From a checkpoint of a small image VQ-VAE.
Model: encoder arch vit, encoder norm layernorm, encoder activation swiglu, encoder patch size [8, 8], encoder layers 8, encoder width 192, decoder norm batchnorm, decoder activation silu.
Training: soap at rate 0.0037, 8900 steps, batches of 128.
Data: trained on capsule endoscopy frames (Kvasir-Capsule), 27.0 epochs.
Rows from block 5 of the decoder of a small image VQ-VAE, named by matrix and row number. Each number is 500 + 25 x the weight over its row's rms, rounded and kept within 0 to 999. All counts start at 0. Numbers have three digits each. After the name is the row's rms in percent of the matrix's.
After each channel's rows are labels from the 100 images, of 14976, where the channel reaches its highest value: "peak at" is the part of the image that holds the peak. Only what is clearly more common there than usual is listed. The data: capsule endoscopy frames (Kvasir-Capsule).
# conv: 3x3 conv (decoder.decb.1.1.conv.weight, 96x96x3x3, each kernel summed), inputs 0-95

conv.11 144:529469470511485478482500470479546472503491460380486525474483512483516513458502510480519486496498506507503500495522491479512493496499475489504530473507464512499511486446493480482502517495551480481489502517532493519557470499494477465481492499454514473481495472481488502501480482532474538522
peak at: middle right

conv.33 100:518463495508487467497510489471517488498487485492491483440480517466465496519489502514515469514466479521539501487509483490513520534389489493532494540476468475473476530500506510491495498484522498520519474508509486552497478514488470429522518510463462512474507486498503524498525475515495486470
peak at: top centre

conv.10 075:507457501531524521535490496501496461494513517504511478452571479528468519518510514533440504485549506518511503514492472470512508505502533488501487513517498514486473510496481496446508548479463553495553536527481512491497513485498511446448497480475475491517469533503505482491514541494502490507
peak at: top right

conv.34 102:482502495497521454534527493506534513509516517503496509511523490517502484521529500474515481511492487414483482504499503467502502504460463531489467503498517514522480517495469480466525526471512519536556479529516511452536514476459564471446482494501464477478509502498479486473507506501554520494
peak at: bottom left; top left

conv.75 131:534472489475505454456504500479512502518514501509513483443471383528527490488496522517517393501526527494496486482496517501525483503510492476487496487482502496494531489517487443518500492472495495484486527536510493485522485480463508480496523518495496514489504505484502498498518504498495474479
peak at: bottom right

conv.52 118:542480490508518440479471549469508485513487497505502465456431538509507522495512511474501499499490511474480522504453514404458486526520500507480515508482492489476515469481501488514480479493516510498477515496509499477503466518515528496482455494500513459507504517463450489497508493522490457467
peak at: middle left

conv.6 107:460480538515500486518547525540527500523506514525502494467523489503451420501482511466512524479451471501468495503491512522466492478500494515521487510518466520574520498487506426473499497502511491458499516488487514518495504513474466493488541491539474483510495495513510487532529492470534495501
peak at: top left; middle right

conv.3 092:552506487551547460479521497486475499462480507481504475440490529468497524455539497494474537529498514521500524522493470438511482509511507486471511500510523445499481491502495501459521491485500516466493448468506485499533500522492492518520534533516506489497531527514463515480524483461496463518
peak at: bottom left

conv.18 087:507499487505517478479509532490499519537542485484526505545448473503503483512509483521529474514490484527492499517502551495511517530517514506494499528481451508527566478507478478471486499461485500520475511508528507548545529500497478490502479501531504509499459540533503465483456523505508414512
peak at: bottom right

conv.70 094:501521526482484483506522514492519518525520522515525468454466495485504489497488524436470484483524493519451487492493504440505548452477486460530502507534517505503508499526497469492479479466510488471496534511496485513549509465490505500470482509528519489504465465480485498481474498419502466540
peak at: top left

conv.91 091:503451492491473504552504522521476515519509499505486472472461486493494510482510512476513498472507418458463531521467466509492499518547523456465492478453479498504479497542486513449492495522527483488490518537497512524469488538503513473457523479502519462510474469514539477520516496491528509507
peak at: bottom left

conv.62 085:468491484514500511500494476522487486475461523499478509529478467505501497505468511488509510458522470450477479512527490486486501501404479457539487519463535491475514518515494463490489491485440516477519487490495499498502496492518490454468497498505465476469554471522491453457482492483527509529
peak at: bottom left

conv.79 092:523513516529491483446524500467478532483483526509499502486535522503499476473501480461456464505483479493526510499483501436506492488527544477519482515534521508471495517458497473493473461510528462486458489510470503487465502490514480500521493549509515471502508516500513500505546413464469507509
peak at: bottom left

conv.51 091:553518489495498512498536485491515520488502447533508505455510467500486502497514489483512509548457486514486512459485491495473449484496456555477500456484520495471486550493495508486475484499504494475514474531504456483520550474481501509524494483524522513493466518545507501524480579482519512507
peak at: bottom centre; bottom left

conv.5 102:511468500512481509513530515482491518485485447491498505452509447505476513496506491453478578501540505509470530497466528426490511478565467475497499497509499495504477484497484488527484496514478517487454480512508442497508492499507481528513462551515480468507484466495489528499490508519492492472
peak at: centre

conv.50 094:505503503451479567523496518531460512508559467512491501511536552517492474519502499516483520500532489502481515488481549507540493508464483509491493493495512470492461498508493509492550509482517522507496499557417483529519505514480527521532480496507534505484487519500478513476525545498498483542
peak at: centre

conv.27 100:468442495513464486480488524524531509470464499529490472492455517529492461535505506483496469488544507532489526520495513509485524489499477456541498528514475484508445470498483491479487513477508513457512486532492459543529504485484517499528525497501457466522514505469529479507487525485438521461
peak at: bottom right

conv.95 086:459503524529505437498511524450534549462487479522468487530503459500521480538469472447502486459470473504498508528519513498510524512512504500506489469512529507427482477520493493513531515498512522520522477458501507527487512519511532498530486488527492485516535491446513525509490490484538505467
peak at: top left

conv.13 095:494501479509602447532518475478471513474458509539504489508510472489518487500517515450522489522505516530476470499558462506504488509477495497495515480490470467475474531479499490523475525512543496480501495499514513503496522497506458462535516509477527498472459531489502508498480492508523449520
peak at: bottom left; bottom right

conv.39 092:492482501499484455488498486514509515509539489476477480490500452536508510535500495508524511500522494514484489464508540503542467526436463444505497518496538497555486506511451498471503479509498521472514506526438494491509500510508498483476485486472499494504514414495475502468489535517486480545
peak at: top right

conv.69 085:498501478510516488489497508487483495515498504518493481491504460466461442549555486485508448512467508480490502497501506500487484495477522504475481514509499444534473517478524503468525496483520468449532472477490521528506498490508496519523493524537497440503468520548534514459510526496480476428
peak at: bottom left; top left

conv.90 113:519480492487544489500495533481478489492417482490502487503459484502485518487485522509486453514516503489499507505518463485459495496511518514534486504479466524469491495520494483495499530538461494475502483484504483481456479509536473430464509493474484424567495489459501491503481519494514513486
peak at: bottom left

conv.43 129:501498512517456561492492501515525485506505522480498529572502468486500485496504490506509486500475473493469480519611467505485471470475529499499516469496518561501476508485488481470532467491529499482523506554503501496491488505497467519482496488499489458512502490468507501528510502535475529517
peak at: bottom right

conv.8 094:517504506454531543530525521493523453467551530552497484533491559491493476540514479485501542506503520526534532455499479478506512480484450536503464472494515492511465512483498512524547527520462484480487489525450474498504519486504485480519485466523513504509530493512504502491517505523540486501
peak at: top left

conv.85 103:493423480506527482484484438533559486532498488508492503549514488513508441462501495509465479465531469489486517488511501490498486501520456474479532544535482542521508502526526475497494491519488494470494492467518500526557513532492499502525506513476501490500489480471508458534506489500467521497
peak at: bottom right; top left

conv.44 119:535458479478485503503489484517511503502498512560499489548447455506496481531506506481502505510534431508524460497508536491506529493524484478520496453496510469512547512536498440492528498504493524467508515512484503472526505490482482466438488528544504471503501520478500528511532488502475480529
peak at: bottom right

conv.65 085:495485472505485504505511533534579482528477526516512473467475470471511479491488479435523503531464495518497480499505514472487483504485466546493471555475523495490504492470473478509494442489467481499517481489523490529500533495525486510523497480509514517450557495462515491537503498486534504473
peak at: centre; bottom right

conv.61 136:502479520510514494508505473553519459495527459425554469481472498508485503498505512514504491513482514497490499461436517462553510523477469468529497472498528512495537472488493488500457492505538489493484479513517504522510478513488475517482518482488498486469531566525479494513467491514521548483
peak at: top centre; top left

conv.41 088:516489507527526507531518500495507521471492478515495478463461480497526516524541545547484471502514513521507486450441497450510487482437532528505463538496514502451497526509533501502466510531495480504474476526481507520482512502489514544487470479543532497492516496500521527463519479464459502492
peak at: top left