Weights of a small image VQ-VAE.
Data: trained on capsule endoscopy frames (Kvasir-Capsule), 27.0 epochs.
Rows from block 1 of the decoder of a small image VQ-VAE, named by matrix and row number. Each number is 500 + 40 x the weight over its row's rms, rounded and kept within 0 to 999. All counts start at 0. Numbers have three digits each.
After each channel's rows are labels from the 100 images, of 14976, where the channel reaches its highest value: "patch colour" is the nearest of a few named colours to the mean colour under the peak. Only what is clearly more common there than usual is listed. The data: capsule endoscopy frames (Kvasir-Capsule). In brackets: how many of the 100.
# conv: 3x3 conv (decoder.mid.1.conv.weight, 96x96x3x3, each kernel summed), inputs 0-95

conv.0:519477421460495460488498553560540547490476498408504514481466519463566511476481515499488519530453490431540445518450436530581480490474523457575503508464438494547461469489522534511438582522443489468515491505508486508438426477492558437456524517564499414437496533525484492526503437472425471470
patch colour: grey (30)

conv.10:535456510577527508455537526507470455536525490501481487527531548568503505576542433404402527531519450489546465492543490558561505525573507505552536541412527506458481485495503528483541512545519479505500490579426515438471515493453532451539436477532505404469440476476540516487506525523512517475
patch colour: black (78)

conv.7:500529522539506408484510441525551494559551471474466490420518472556469508551424434516519477438557495422484438525503484474578494507481515437594471417508507509483536521483498511537453521464489514405487463582486482520511485467550514465524519492565504465511553513537525514457499561506463563507
patch colour: black (25)

conv.16:535491418447501512561560460548378445562533431523557508503486421489522433512443481447514490524532512512516528479502504519523506500496479498503487494444489505476440518501490546410543478582524505480521519448496501508478464524508554550531476540488494452480564499434434594476453440495521477459
patch colour: grey (36)

conv.15:455538473532463483492477463549472533520494508498489535460456484488529518558497491524613519460536480467469512477489515537496507485432430519492527530511526461552547462535473462555446506455453444631528435471467524556483468552513547487452448470489441456486407509457441519515423546474500457497
patch colour: orange (37)

conv.95:469495503534496444550459483469529435571523423467567565481475516492485502461503558445560459519500530473487534549477509517496471479483457519544493520500488571483551495472412504463503494523494523545483426473542516505433461529578539541495538535511592517433452503464564556539442510563494444562
patch colour: pink (40)

conv.68:505490459536502497494587567486503449415467466543487461529430461527494545494483512482445499549443516508540573487544562506507516564530531569458463503530558490463464481511438433516562486518530518456565561530460505541557510589474513541474540428436514501518474485504540486485500570499522473428
patch colour: pink (58)

conv.52:454519465488443462534576452378539463498475564478489483539455500457501511514544559487522430495564501610509487466539478513519536452461484518503507432548503490528506589527490451463444465480507514489480543489576483467398502437566509509536514488458503475459576522521500495510475532522502469489
patch colour: grey (50); orange (35)

conv.25:521519460513527550502529536499413488460513504465431477482510518551564562499476433581491531437482502462483535533415515483544521480420519433498441519513520522540509420498528507499466535490433542498582473496454501448529463504472494521465504548459510475574524524445558472460479541485422578461
patch colour: orange (47); grey (26)

conv.21:467525536529544507564543550538487489497459523470562453580509453498593491512463477470427452533528497434437541519547435560477548406442554559479494510499437473553442537508508478532533541406481478511494498514531440526507541514448479547531497477559517502487544454459495519497553483464516513532
patch colour: pink (27)

conv.93:494491560497503431567502515521447447565452427478479485477507519452516533525468560537543497520507503450453505550470490537429450488459540556502475515508517545500503424542465469562454493500494541515502537528557544507470472538606486491491497541507542557570545447483508495579478408498496410470
patch colour: pink (61)

conv.28:470507500472436480554524506447564595534568519502532508533522513511513488453443554447468483563413505487482511591513447520473492451449546529533485506494510527464492587524458571476497553510517525496515470526488403494496543490533512525452483551584512487531518449502522491531477454498539579583
patch colour: black (74)

conv.50:479499502495429440447500606472435512510508443499541523484530633521497555522529532476432513550535419526453523509515505501529453518422500469520463500502512519540449495448507467422474533549524469506498408494480485502466533531559450525528529505539490464483526539441450476501477568562480475484
patch colour: pink (36); orange (31)

conv.3:520475495471503476422517508510607481552461442491490481517530468476441477516477476464556505518463519468469544476473567527508485445519532497441525489469446543505431528493415532470418493525526518560458564482505486503557514446546499564556497500541490485486504571551439495566504462427488412440
patch colour: orange (37)

conv.65:501515471487556484579428518512519455523545441436484580505445481596510506441497494441514451434495511490516457571472438462456481534449401518518439523518515433446499490489495471511565500542511490497499487482527544475516511492441457518530487499452488562582428435451457489507496523497546538502
patch colour: black (60)

conv.82:485484500483490493561509466421564537484486545505512568550507530467515532481480497451470581514474509485507514528515530524522484545559518531535475539551566552541556490573484496548544430560527487431491466512503454482580500455570426471520522465487614556548508494492531472561489523513529457428
patch colour: black (34)

conv.36:433464532479449437466443433456451429521479588557579476536513502468507488440546477451387489477456461460504492555531453494495520465492600478539474473496480495444499491507434551512519470500475481476541504500512436466476547495447498529535449496514491516547468499482550492561449523563525515548
patch colour: orange (29)

conv.35:454491523482485496525532489513500509448520512523455501501557535396471474522460487466565478471456558477435523546452504488518469531542521461550414492565490522520438524539442556535480518504502486495508488588503462492473483482526452517532478497369491477423473533414520431503541494539494408473
patch colour: grey (45)

conv.89:471504592495486504550440481499463547485464408442522528522484513517517395494526552475542533523485564472408515497445472547517556458455498461559523517480554538484506518558488477586505561426483499504519494431499510497497488405507541502535508474521477513487428543453473452541433510497451490501
patch colour: black (57)

conv.44:561522414489527443460447483537555558489561488472585501386529500520510532538521585500526448500530476505505498506518465558507461463535457445490541478525525555500542452466498488473442464513437512519507482481521502506510541435544487489516510459538421443516493540520430572503483463401481507459
patch colour: black (37)

conv.83:443510476498478479468517506519508474469452559474478442499533527474443471515459403506466462445481542550445499581504448490547522458527504537455444465613520544505484500557511483492458502482517456433461506518541449524583533478483488422514483512506469558487523453568544530555544554486527464418
patch colour: grey (29)

conv.70:520471439518485520525528443558516543449442528402452557510437464504507562482475504576539516511507407500525516498523513484481476558512489511437532526444500426526518466501480434459529472493491530447555535490443458522530479485475498501471425519445517539539540460613564444504560504458494504517
patch colour: orange (32)

conv.6:447497495483522547530458490470439569485582539502456501491523516548587533487547493507502488450466469534485538563458475483421496460473462571462543532540481496499600491559478544441526476458529502435487480513493543475568524448471534476550484512461511568507539473511461511488576452412545548479
patch colour: grey (46); orange (31)

conv.12:435556496525536501501507537566475480557492438466469503441566512465466543493495503513513504494467462456397428539520516459455513508535446476521516508538422540531460465614526527504526498494445580550513426537478520525482448500503524479479481456401500530497493508522480511554536501475566425544
patch colour: grey (55)

conv.11:390540459513537522474521540538495480500496565505476461457481466513495470545517516566513523505483490533488514479523418459458556537447421465469603536498580527523484504508487421449428520471450456444551547474532449521500420500498517463536484474531498534492439439446531449507468516459497503452
patch colour: orange (38)

conv.31:505525434451500524437480526471477547601522478505516450464483494505491531536547476482538553495488451582420512506463524557491443479549494477506573487595508537534564480522485463466515520601469437544562575498489513481521527533477556528530530454528490497531488514583494431497512454486498496435
patch colour: pink (41); grey (41)

conv.1:453516410472562520535538458541434504438462481532480505514449522541484566495503514515503422495483530495529506503567514492417460452505467573457477450495493451497457498495442506484528484463497558489498554522589520437506511477505539495416477490507418507522576476491466451468517415401498504511
patch colour: grey (83)

conv.45:556535472476474538535533546474451505516468495488592446406484452505488478594538470464478491553539480544540436566483537544505545504497474547511503469527486530485409491423500464537524472562507463521521556544543477511512455558475484491495503503505490516456560514491539610460449425444484493482
patch colour: grey (70)

conv.42:573541496446538542537506552537502553512526507499494520534542526482499475500449453587439539531480516461439555453462584504475426490519560496454539545476534509481468562525519453517436565461485468538495530477575519488478458525558518516546491504494510400511532553527450481466588543514453519461
patch colour: grey (26)

conv.66:456531460562523492490504510480538544427418546489526426437465461511510549526497510497364444478517462474563541479550504493529553496523514562486447500512488437482513517536497508574530428451531544476527561459474500469537501466514499519533512542437430552517470508515520433484544430484497526455
patch colour: grey (40)

conv.54:442598499454440551513509497467531513520555601504541509474466493528494481544491506454526510412490454483514481517526479484435475493543488441525506524477526453582456535444439470562515464530517474539551542463496468506497557556463444613455493518490462525534470530551557492516445500476436493525
patch colour: grey (68)

conv.24:532518489459494471486536536471536525472471506549443399559464471497555469538475480450455450483467442537555452475524503485522577522550478604533490444485432418562494429493477445541554414494539497520506507475493472510499475521444540524448519461521512464519519436560533491474545531502464512549
patch colour: orange (30)

conv.94:514467461511451429458581443578632497504516477463523496451516467466543541481462415480488480521488526484462502472545569516470442492493496504473509509454539457573516496512502467524502531548462537488528542481473514577535493465481465527527515453527498588481530580612545496494465498465486528488
patch colour: pink (45)

conv.78:496458473572495473541543521525569547522482440489508440547408517504490540538473431443471484560466472487443504470521412484402457483493527535480492509523516457499529377469494457496447472542517500479522497543484488429510542489515459494479539499484431520505562511552573562470523439517489476497
patch colour: grey (34); pink (30)

conv.59:531530484551540479526485540501610531399571498506521421533474530492524495513508494468462499481526570527477536468566428584516449525479513523518397514495503460516431529496521475537501568471551473546481582499440490535468489522495524534500528543473507485578476478538503474463489536492455443435
patch colour: orange (40); grey (32)

conv.77:493541478454499516459510498483480483489458485532513473495569539538459481456502554558511476513443498546485420580525510590584517538452556505537471568575480524483581492544474538500442489452452506538518539499504529454481418570443523458493487498531548442587525478481469469534551521502510540540
patch colour: grey (56); pink (30)

conv.43:552438476451495496565550425540561429492443446483489520497476502480545484520462476502539441462479504469413521490532563469473484457482480495464436484475532475479544531481524611529430515485595557464470465480479508529462441434505424544487487484512548432488480509544527468454459498508473455497
patch colour: grey (56)

conv.48:519557538553487485520368471548444466534546475460485538486509499491502469465475487562506578519497513374472502520571463478463611502521452485518458474519488474484552446534490512580432485424519494516457454479480510465553550496536489472505487498486517455504464530504489514535542580529484498509
patch colour: black (62)

conv.22:503489519486508544498466492479521534482539482475518507535547475541440451473532477518605497558574521434506508502500557513482504481481454566505487494488533496444396457535521447557513555564523564389563477544549489549590505529549471575498475526506461524487563557486496499487539536491462487520
patch colour: black (75)

conv.74:510563544510465423564459530507512531525567510498450501460535485502436517547530500475562490493553507550553452492546539446522479540544479461519469520570443566497417512531511458556493534515490412467534503433457469520488519463546546470527493516431519552408504507503499549567448547502461545490
patch colour: orange (68)

conv.92:525532506464488457486539534475490508512495462588529508510442511531535432544503556468518483487566480480585526505484488510468502527519446530480541553420503439555522555439576504473520533577566565557482474513529518502547481547457500534500487467474488489505459509388382515488504465462486554501
patch colour: orange (49); pink (33)

conv.57:490533531534475532486434436505539552475520531467538530408560487526538513537484499591518444508539506529520515474527479407542556563533546525436444497503515538562456519494544493512525573520584490482550562496507385554501486495519493500507460531559486482530491459506544451456469504474449548499
patch colour: black (48)

conv.18:459566496436442464479517538505511506465541498417535530449563415592533498544535541558451545460462508542454549501453483541500533553496448466534496500514481480511544522543571524457518539413478401534527454536504498505521484501534487490425500507511517458479513528509459447566533457491487558532
patch colour: grey (66)

conv.80:505523521509515502471492580511554530444478551506534526490502484498481509514464585546505524527566405486564470548490517520440501473592501451471431462466508511438524484524493515532510495430568504534499479512480488496623512561477545530561466456490478525505433511556476474485538511400525461443
patch colour: orange (33); pink (28)

conv.71:535480521560579474563534500466507435490516503474518478529493497519503441554493498449535507437549425506543395526532470446499553506524532552577487489502486479491494522454537449485515419495473493487549442406502516466496443509534487481505545535508533458435521563422545584491549524470457473484
patch colour: black (46)

conv.4:505493490421574425505508510478484427541492478478450567383519550496451440529465435448547534509512478494451505508488464464531470510494503455480554505513462512524535483521491595556529497420555503471545482487504529544459478474484463509506503517519514458562437494541516547528584404516461474499
patch colour: grey (64)

conv.40:531534487453482495518493506487532523436484518372483517460524537545553617522537462596524478518532537483455535505449540488525547531553476510461488515510449465515524495537521535535442478511479454390468494551525463525555510418503496451457495513462496455545538540519538506449575526465482502519
patch colour: orange (65)

conv.34:444626504519518430467518457560581532495456451413496510457486445453475548491473528519476488556449467461486532502485501455529554437553491506456450482499510478483506524496498459502419514466461506500521484481520556469503480530445487472487478548476570500595508547525470512508519421452452440550
patch colour: pink (38); grey (27)