From a checkpoint of a small image VQ-VAE: encoder width 192, decoder activation silu.
Rows from block 2 of the decoder of a small image VQ-VAE, named by matrix and row number. Each number is 128 + 24 x the weight over its row's rms, rounded and kept within 0 to 255. All counts start at 0. Numbers have three digits each.
After each channel's rows are labels from the 100 images, of 14976, where the channel reaches its highest value: "peak at" is the part of the image that holds the peak. Only what is clearly more common there than usual is listed. The data: capsule endoscopy frames (Kvasir-Capsule).
# conv: 3x3 conv (decoder.decb.0.0.conv.weight, 96x96x3x3, each kernel summed), inputs 0-95

conv.23:138140133126074101093105109097130134124146113129135094111069112124134124152171119114175118126169135113132117131110113138147143163158100119095134104130092070095143118130132097163116133121119176146087115135113138137138158115122095131116173100119123177111097102145185097145116115145147145139
peak at: bottom right

conv.12:121092095112117122129128134140093132135108146137062110117080150138105097158154122135145177101167100140156173082099133144094146108113102095124124095151170139119140116119138155116122160177158123111142111131125119115145123103136100119153150145108166121133094113151150162113092163113144141098
peak at: bottom centre; centre

conv.75:135129125165147164131168167110132115104144150114124110120139158107075184162108140162164116139113122150135127117118160094092103140176093145064090130134117135120134138099133106132158125085129131098139113099122138144138136142142076168139099135131136139140115148096098130138097108102139123080
peak at: bottom right

conv.51:129127170133109162172140143133146090110113163143131093089131105164144117088122137083091185152141132151149092116102155120106068136136081106091117131111134095101104148091127142139154104118130161120129146133166129136159114100140117103125129095139144084166110127156121122122154138141133138106
peak at: bottom right

conv.88:146092145114092100128101138143094143156109112153123092143151162130123122143130126121097130177138131117112122144119104110141168174135161142163170128157117182169170090126152116128098141146102143136142127125109130095126181134089116121114137120088111126094143146196150130139129144088120144147
peak at: middle left

conv.58:112109147103139142123117104113123109110121112162128142110124085105149139135116155129118142132125163115145109139066173163113125162122103112193118145142120118154164157072102169093115118121118119147074150095096118126106146127076098144136150115160102142089129130142149115147097122121151145093
peak at: top left; top right

conv.73:105136097152148105124137182109114159151114112179149150126126151143134108126116164082171122111086132138103143146162135192089175103132124092137115120134118095123136142140154109151146132131114141139149105121153105110114132120141059096122106157144153148118138094134142142159178147115122128101
peak at: bottom right

conv.77:124142114091131143133131120115106120117132121137138123112122120129168079086131119119102179150100119130123173105139119144116187149135088126173079093100154133114092177137113085152095172125174121099101147114137097137094132173129140114105151124121110138130127150165144090141113123150123109147
peak at: centre

conv.38:136120144146162091095127109106165126095142103126117144123131102155130107083137115112132135175166173106119132100166139115115121083118173150121120139141134085092180097118163108125148134151168125173136125120164136137121126137066118096121153124097141129083171124146142134129120155150148116123
peak at: top right

conv.69:147124143134162152133140166116151172164141147159113134117131115110173138167130115151186105114125142118114160147164167127112132122122135122133122137123150148123141173148118163099138116126130165088105149098131155106181171123097110140103109107132152103067093142155101127143120120143107076110
peak at: top left

conv.81:115083135123141124120121137113139142103102151191122135112127108143100130103097125081139098120068142109103135115141163167147107082145131100095144108118098121110099162075123097152135151150139129102143108142116076120113115127106128147161110174137147118166147157105094112128127117127147122081
peak at: middle right

conv.35:122130186155134160136115158126102124145117143130120123129115129116132146135066160173106118107132092127138113145128137096114083118119133104097155107112156115111090114128127138130139080113110141126139114110065123113159106109151089160186177169108131115141148123126107155139147089116087099133
peak at: top left

conv.56:142088156144091096137129135164153153150134137139140168174152130141118129143132131141102134081125139111130137147157163108144137106158172130142104143181125158153131116106109150117155149141082142131088125121104144122102088115118176132095069165165169144134160148138117149141146142112136158151
peak at: bottom left

conv.48:147105092131163183078101090112100143153130113096112153137145127133150080117151151122128135115119141129129081097106105108180110126136108154113111121101101153115149061158068132132120119080126113133174108133137095131124094104139124142120134083138131129117117106113135127132134135157127142167
peak at: top right

conv.86:104129143110182153103142141124135172122126123121141121119140137108136092106137121164121142113117164118173139117095113123099134104144141173110157138140089090111126152124179137116127173133108144130149102125088151123125127075123112153127132125133153123088115115112193105131122093061124172107
peak at: top right; top left

conv.89:135088127149122117109134124145140109155158092143124101151093152106118117159106177079171171093147113135121117130124107175111127085142165159116111137160132124083139134149116146182144132126086127089144125145125129123131110124141132151081106142143141139136107186124151152133120090136172146154
peak at: top left

conv.55:116165127115140123146137165120135102107129185141139156096178157171143120136151113166085096132117122107149165154171145074124100125161119103128104156130113187120103159113105081108142136099109126115116159116142109153151097164109109163135134127110152127131089135131102147141125141109138121136
peak at: bottom right

conv.45:111123106108156107120141130117139154154107184141105138147173119143133159146100160173140189169141137136122096153113163123118144162179163143155143134158102101144136142121105121143140119134131169148111103129072140124129128124149146137121101083117133140133145110093076152103122149173117139152
peak at: top left

conv.76:108140115127119152116132165138115130111148155136128128091114099160148160107139124092124103091091118133154114111147109128134134093107108141110084154096094165168078146124149163116106162075117098111060145134114134132168094104151082140146129156150102081126102110127125114115146136127143142121
peak at: bottom right; bottom left

conv.70:135104118102139107102099123141168130109120140074114148123137129155092126121143126110151168122130116086127131114127087146154126133150110091084175126161144137116155150135089100117140147082122126119116090098156112117128115130101150113154107157159155122150160100150090130145194167088140121102
peak at: top right

conv.95:117121172102144150161132131119137120107116136077110123135175150100101146161113148202123096132110114151121133122120101109116138103142141155109137110161110123127100071113094126120099150182159173124111136121119123127142139126093128118150163131097138127167117112102102175127093116114117156085
peak at: middle left

conv.36:116136137139100118184121165157122128162124112123173123168172136160123155120100149099106113114135152156113099146134129113126113084133148151151131112126153157100108100159091111145113181148091119143116133143133136116119170101133140179095111139100130126130194155091142125123129126135145107077
peak at: top left; top right

conv.93:102120130107116136120138095155155127169083113128126146127121151137165156081139132127111107138158180119159138161096142101113182179107130169138102137120111095163140120129119159101117131112118138133095099143132140161114138126101132144149102133145127090098165138178121167102107129079132120166
peak at: bottom left

conv.62:146113103126141115147087087146121127161097100111153146138145124109129174105077121130085105109166112147107114112142124160110143131084155137109137082146094122139142146138119192114093151114130134126132135095129126144094203131110155106101124153145118102100095120122151107097147132105122118159
peak at: bottom left

conv.1:141111101160117139123143104121081136097158134110134099143116188146108141131095136133132096119148110110131123142155140095077119136131137114108107092134168083107124119104135166130143120146123079181107135141131144178098142143126097124120095114134182161138116130118132093160137084134148144080
peak at: top centre

conv.91:136139116128124147167152134077090140141176134135148118112119148158100150167164189134114135141101150105136124114140112116101118166145143142141169140144144104095114118099129145147151168148124117117109112120118155141122105125153122183095104143118109123135099096132153116147160101110099083060
peak at: centre

conv.7:101137170135138118154156131104117101163114138134130175158094118155140120139090160121107108080129134145101140089109131157154157152078140157103150130103130130139132128073173135142135133131162147121113098151087144073166141129173101157134139146108117158097147126137091112121129157146145142134
peak at: centre; bottom left

conv.74:152142118140139143127097152123137119168111099121176153058145113126128105148138125174137143102124125102143148114115123115150151108087129148153138131127080097166170106151164140080098084115119139140119145122140140160119138163112131081114138099122103099134174087158152105126119154114115130156
peak at: top right; bottom left

conv.15:100129123121148144122182121095109159124131137118126139113096117127115116114148134098145151117116128095118120131081145116136152139167127131150137153107124180120139141166127133148143103137136143111123093116149134089179075171156117125111179101100157112107207130122156127174145097166144136132
peak at: top right

conv.83:061151117152131121127140129121176097103199103086140117127115094129119139116107111117141114191104170141146109171106097119166101101128148157112110143174100110156111117143138088157148150135117110128149164111115119148120135120100130144148133118161109148124132117111145122175156122136147130142
peak at: bottom right

conv.27:177112140096161090135125143099121127115126163124137124131099139146109149080081155128136117104134138096129099119124138144074161156142138130141123153150133088127159131134150121117171155153129157155071112114096144144141127153154118116067152144084169101118124120110139130177135110100114103109
peak at: top right

conv.19:146135168129098160152102139117116132150122143193128126142110160133126098137128113159156128127125126105156145147150145157138120115107154066148142065131161114132095158093110121090144124098147139161117133119121118132133138110155090111163168164155155176141113069111137155106144153136111135123
peak at: bottom centre; bottom right

conv.79:156152114165130140101153078135141117082119131116108138127144176124132138152125113144134148145116148123135129137162137150168136118154105097103115124106151106094144164085145127149131149146124128130134153111140103176090150109098096127137106150118130101047127126128200140155080105127146116120
peak at: top left

conv.18:101129136145112110135144129131179098099136121107155080142139104113124162146090126089198160093102155112117115147122108143124159126127121129119179125106142155156121064135127141138128136143108131123113129124101100137149120149104142142123124096145099162167120149123159124123092099094066097106
peak at: bottom right; top right

conv.71:138105130100155118171116133101143110169158139139152079099100122164170097101132149183093161081100118111164121129143137117107117076105128111082126105177126127132128112106103137129127151103098167118127157114105143102136129127129128115169085133118164145123137100111100124099125118103139128154
peak at: bottom left

conv.82:138125116187138144124165130146156119119183133130159139167140158117102186127109113128151138173126126153134189101132114135098089141125116110141127145099110108125100164108164157170141115113139116151133133171134150123107100123149096107132069094116137098104120108123107098141111122093123106109
peak at: top left

conv.40:124121113140159126129065141127128129171074134132118132089134120075149129113124109097134150124105128128142158180110114141163100113118141154118117108120110112081139169144127108112059136125098142131138137099134090186143150120129158090137081136117128114145127139101101127148107173099124133143
peak at: bottom centre; bottom left

conv.9:151111122125168124138160136117108139120114103097114149124093087124155146126158103112123096166178135097158106146145153121150101169115088138145178125135128110109127116121141144132070105140122122150111121127092107073165118149125126147121125132106137109074084131156146151163151126145100167094
peak at: top centre

conv.26:146073126150095107112155115090162118117072114121132149058099120085144138110074129110125129142129143170131145126159155129097146111095097139147146122135123142138145130101163162081118153130131127110097138151099117147100152115133105131159107071135137116113148112149158120140169137140115118109
peak at: bottom centre; top right

conv.92:107124101139155118080132148161141098131152181115104126110160092087081071118135125106151108076119118167157113158128142146071133090122139128119126150112136105093140099140138146155157130105126105138147128118117127161137083113143135103160103163108114160118148111136121130084109154101136126111
peak at: top centre

conv.17:116156093118145134098139144132123144082113087092180160124114168130114117092140149088091149121124109149128138125109158127119158118180154137150125097162075137100119141098117118110113156178086144115128130178150112120123116155102126148105138107142106096124159137129102087151117110112095145141
peak at: centre

conv.11:120181153074153107156138133126143077145149123148159109125130091137129114112098148119108081132152154102107093170129133148174116131112115112158119108140149140148139094155124150113103162178124154142104140086159122155123127173106120121111116098123129174150144131080120133105093140126121158126
peak at: bottom left

conv.41:144140130100168103081126143118106137154137095149146125153129151118114149155146128124101144155143138136151120122172145152113155144096104081171111135131128115127127147123125153164129111102134184152124141130098119137192125072139154141143105080127154174120121096132094132116157120144076149166
peak at: top right; middle right

conv.61:126148142151134128120114154099131144091135177086136089122164136086146123129119135113099109134142154126116174149096113105104159115108168096137123144137131187095136161125131148145151140144134100125128147166139125115147121142108132140093137161116139217089111110108121106090110132105114115094
peak at: bottom right

conv.46:106108089107159137124140143141148163118127095135151092089109115128080145122155110103086129139101189145165140151144137166115132071130114116102171121141127103105130098098102155090061118139124117153113115101108128121157130134103151129143104117161120136128186132115125136104094141110123138125
peak at: top centre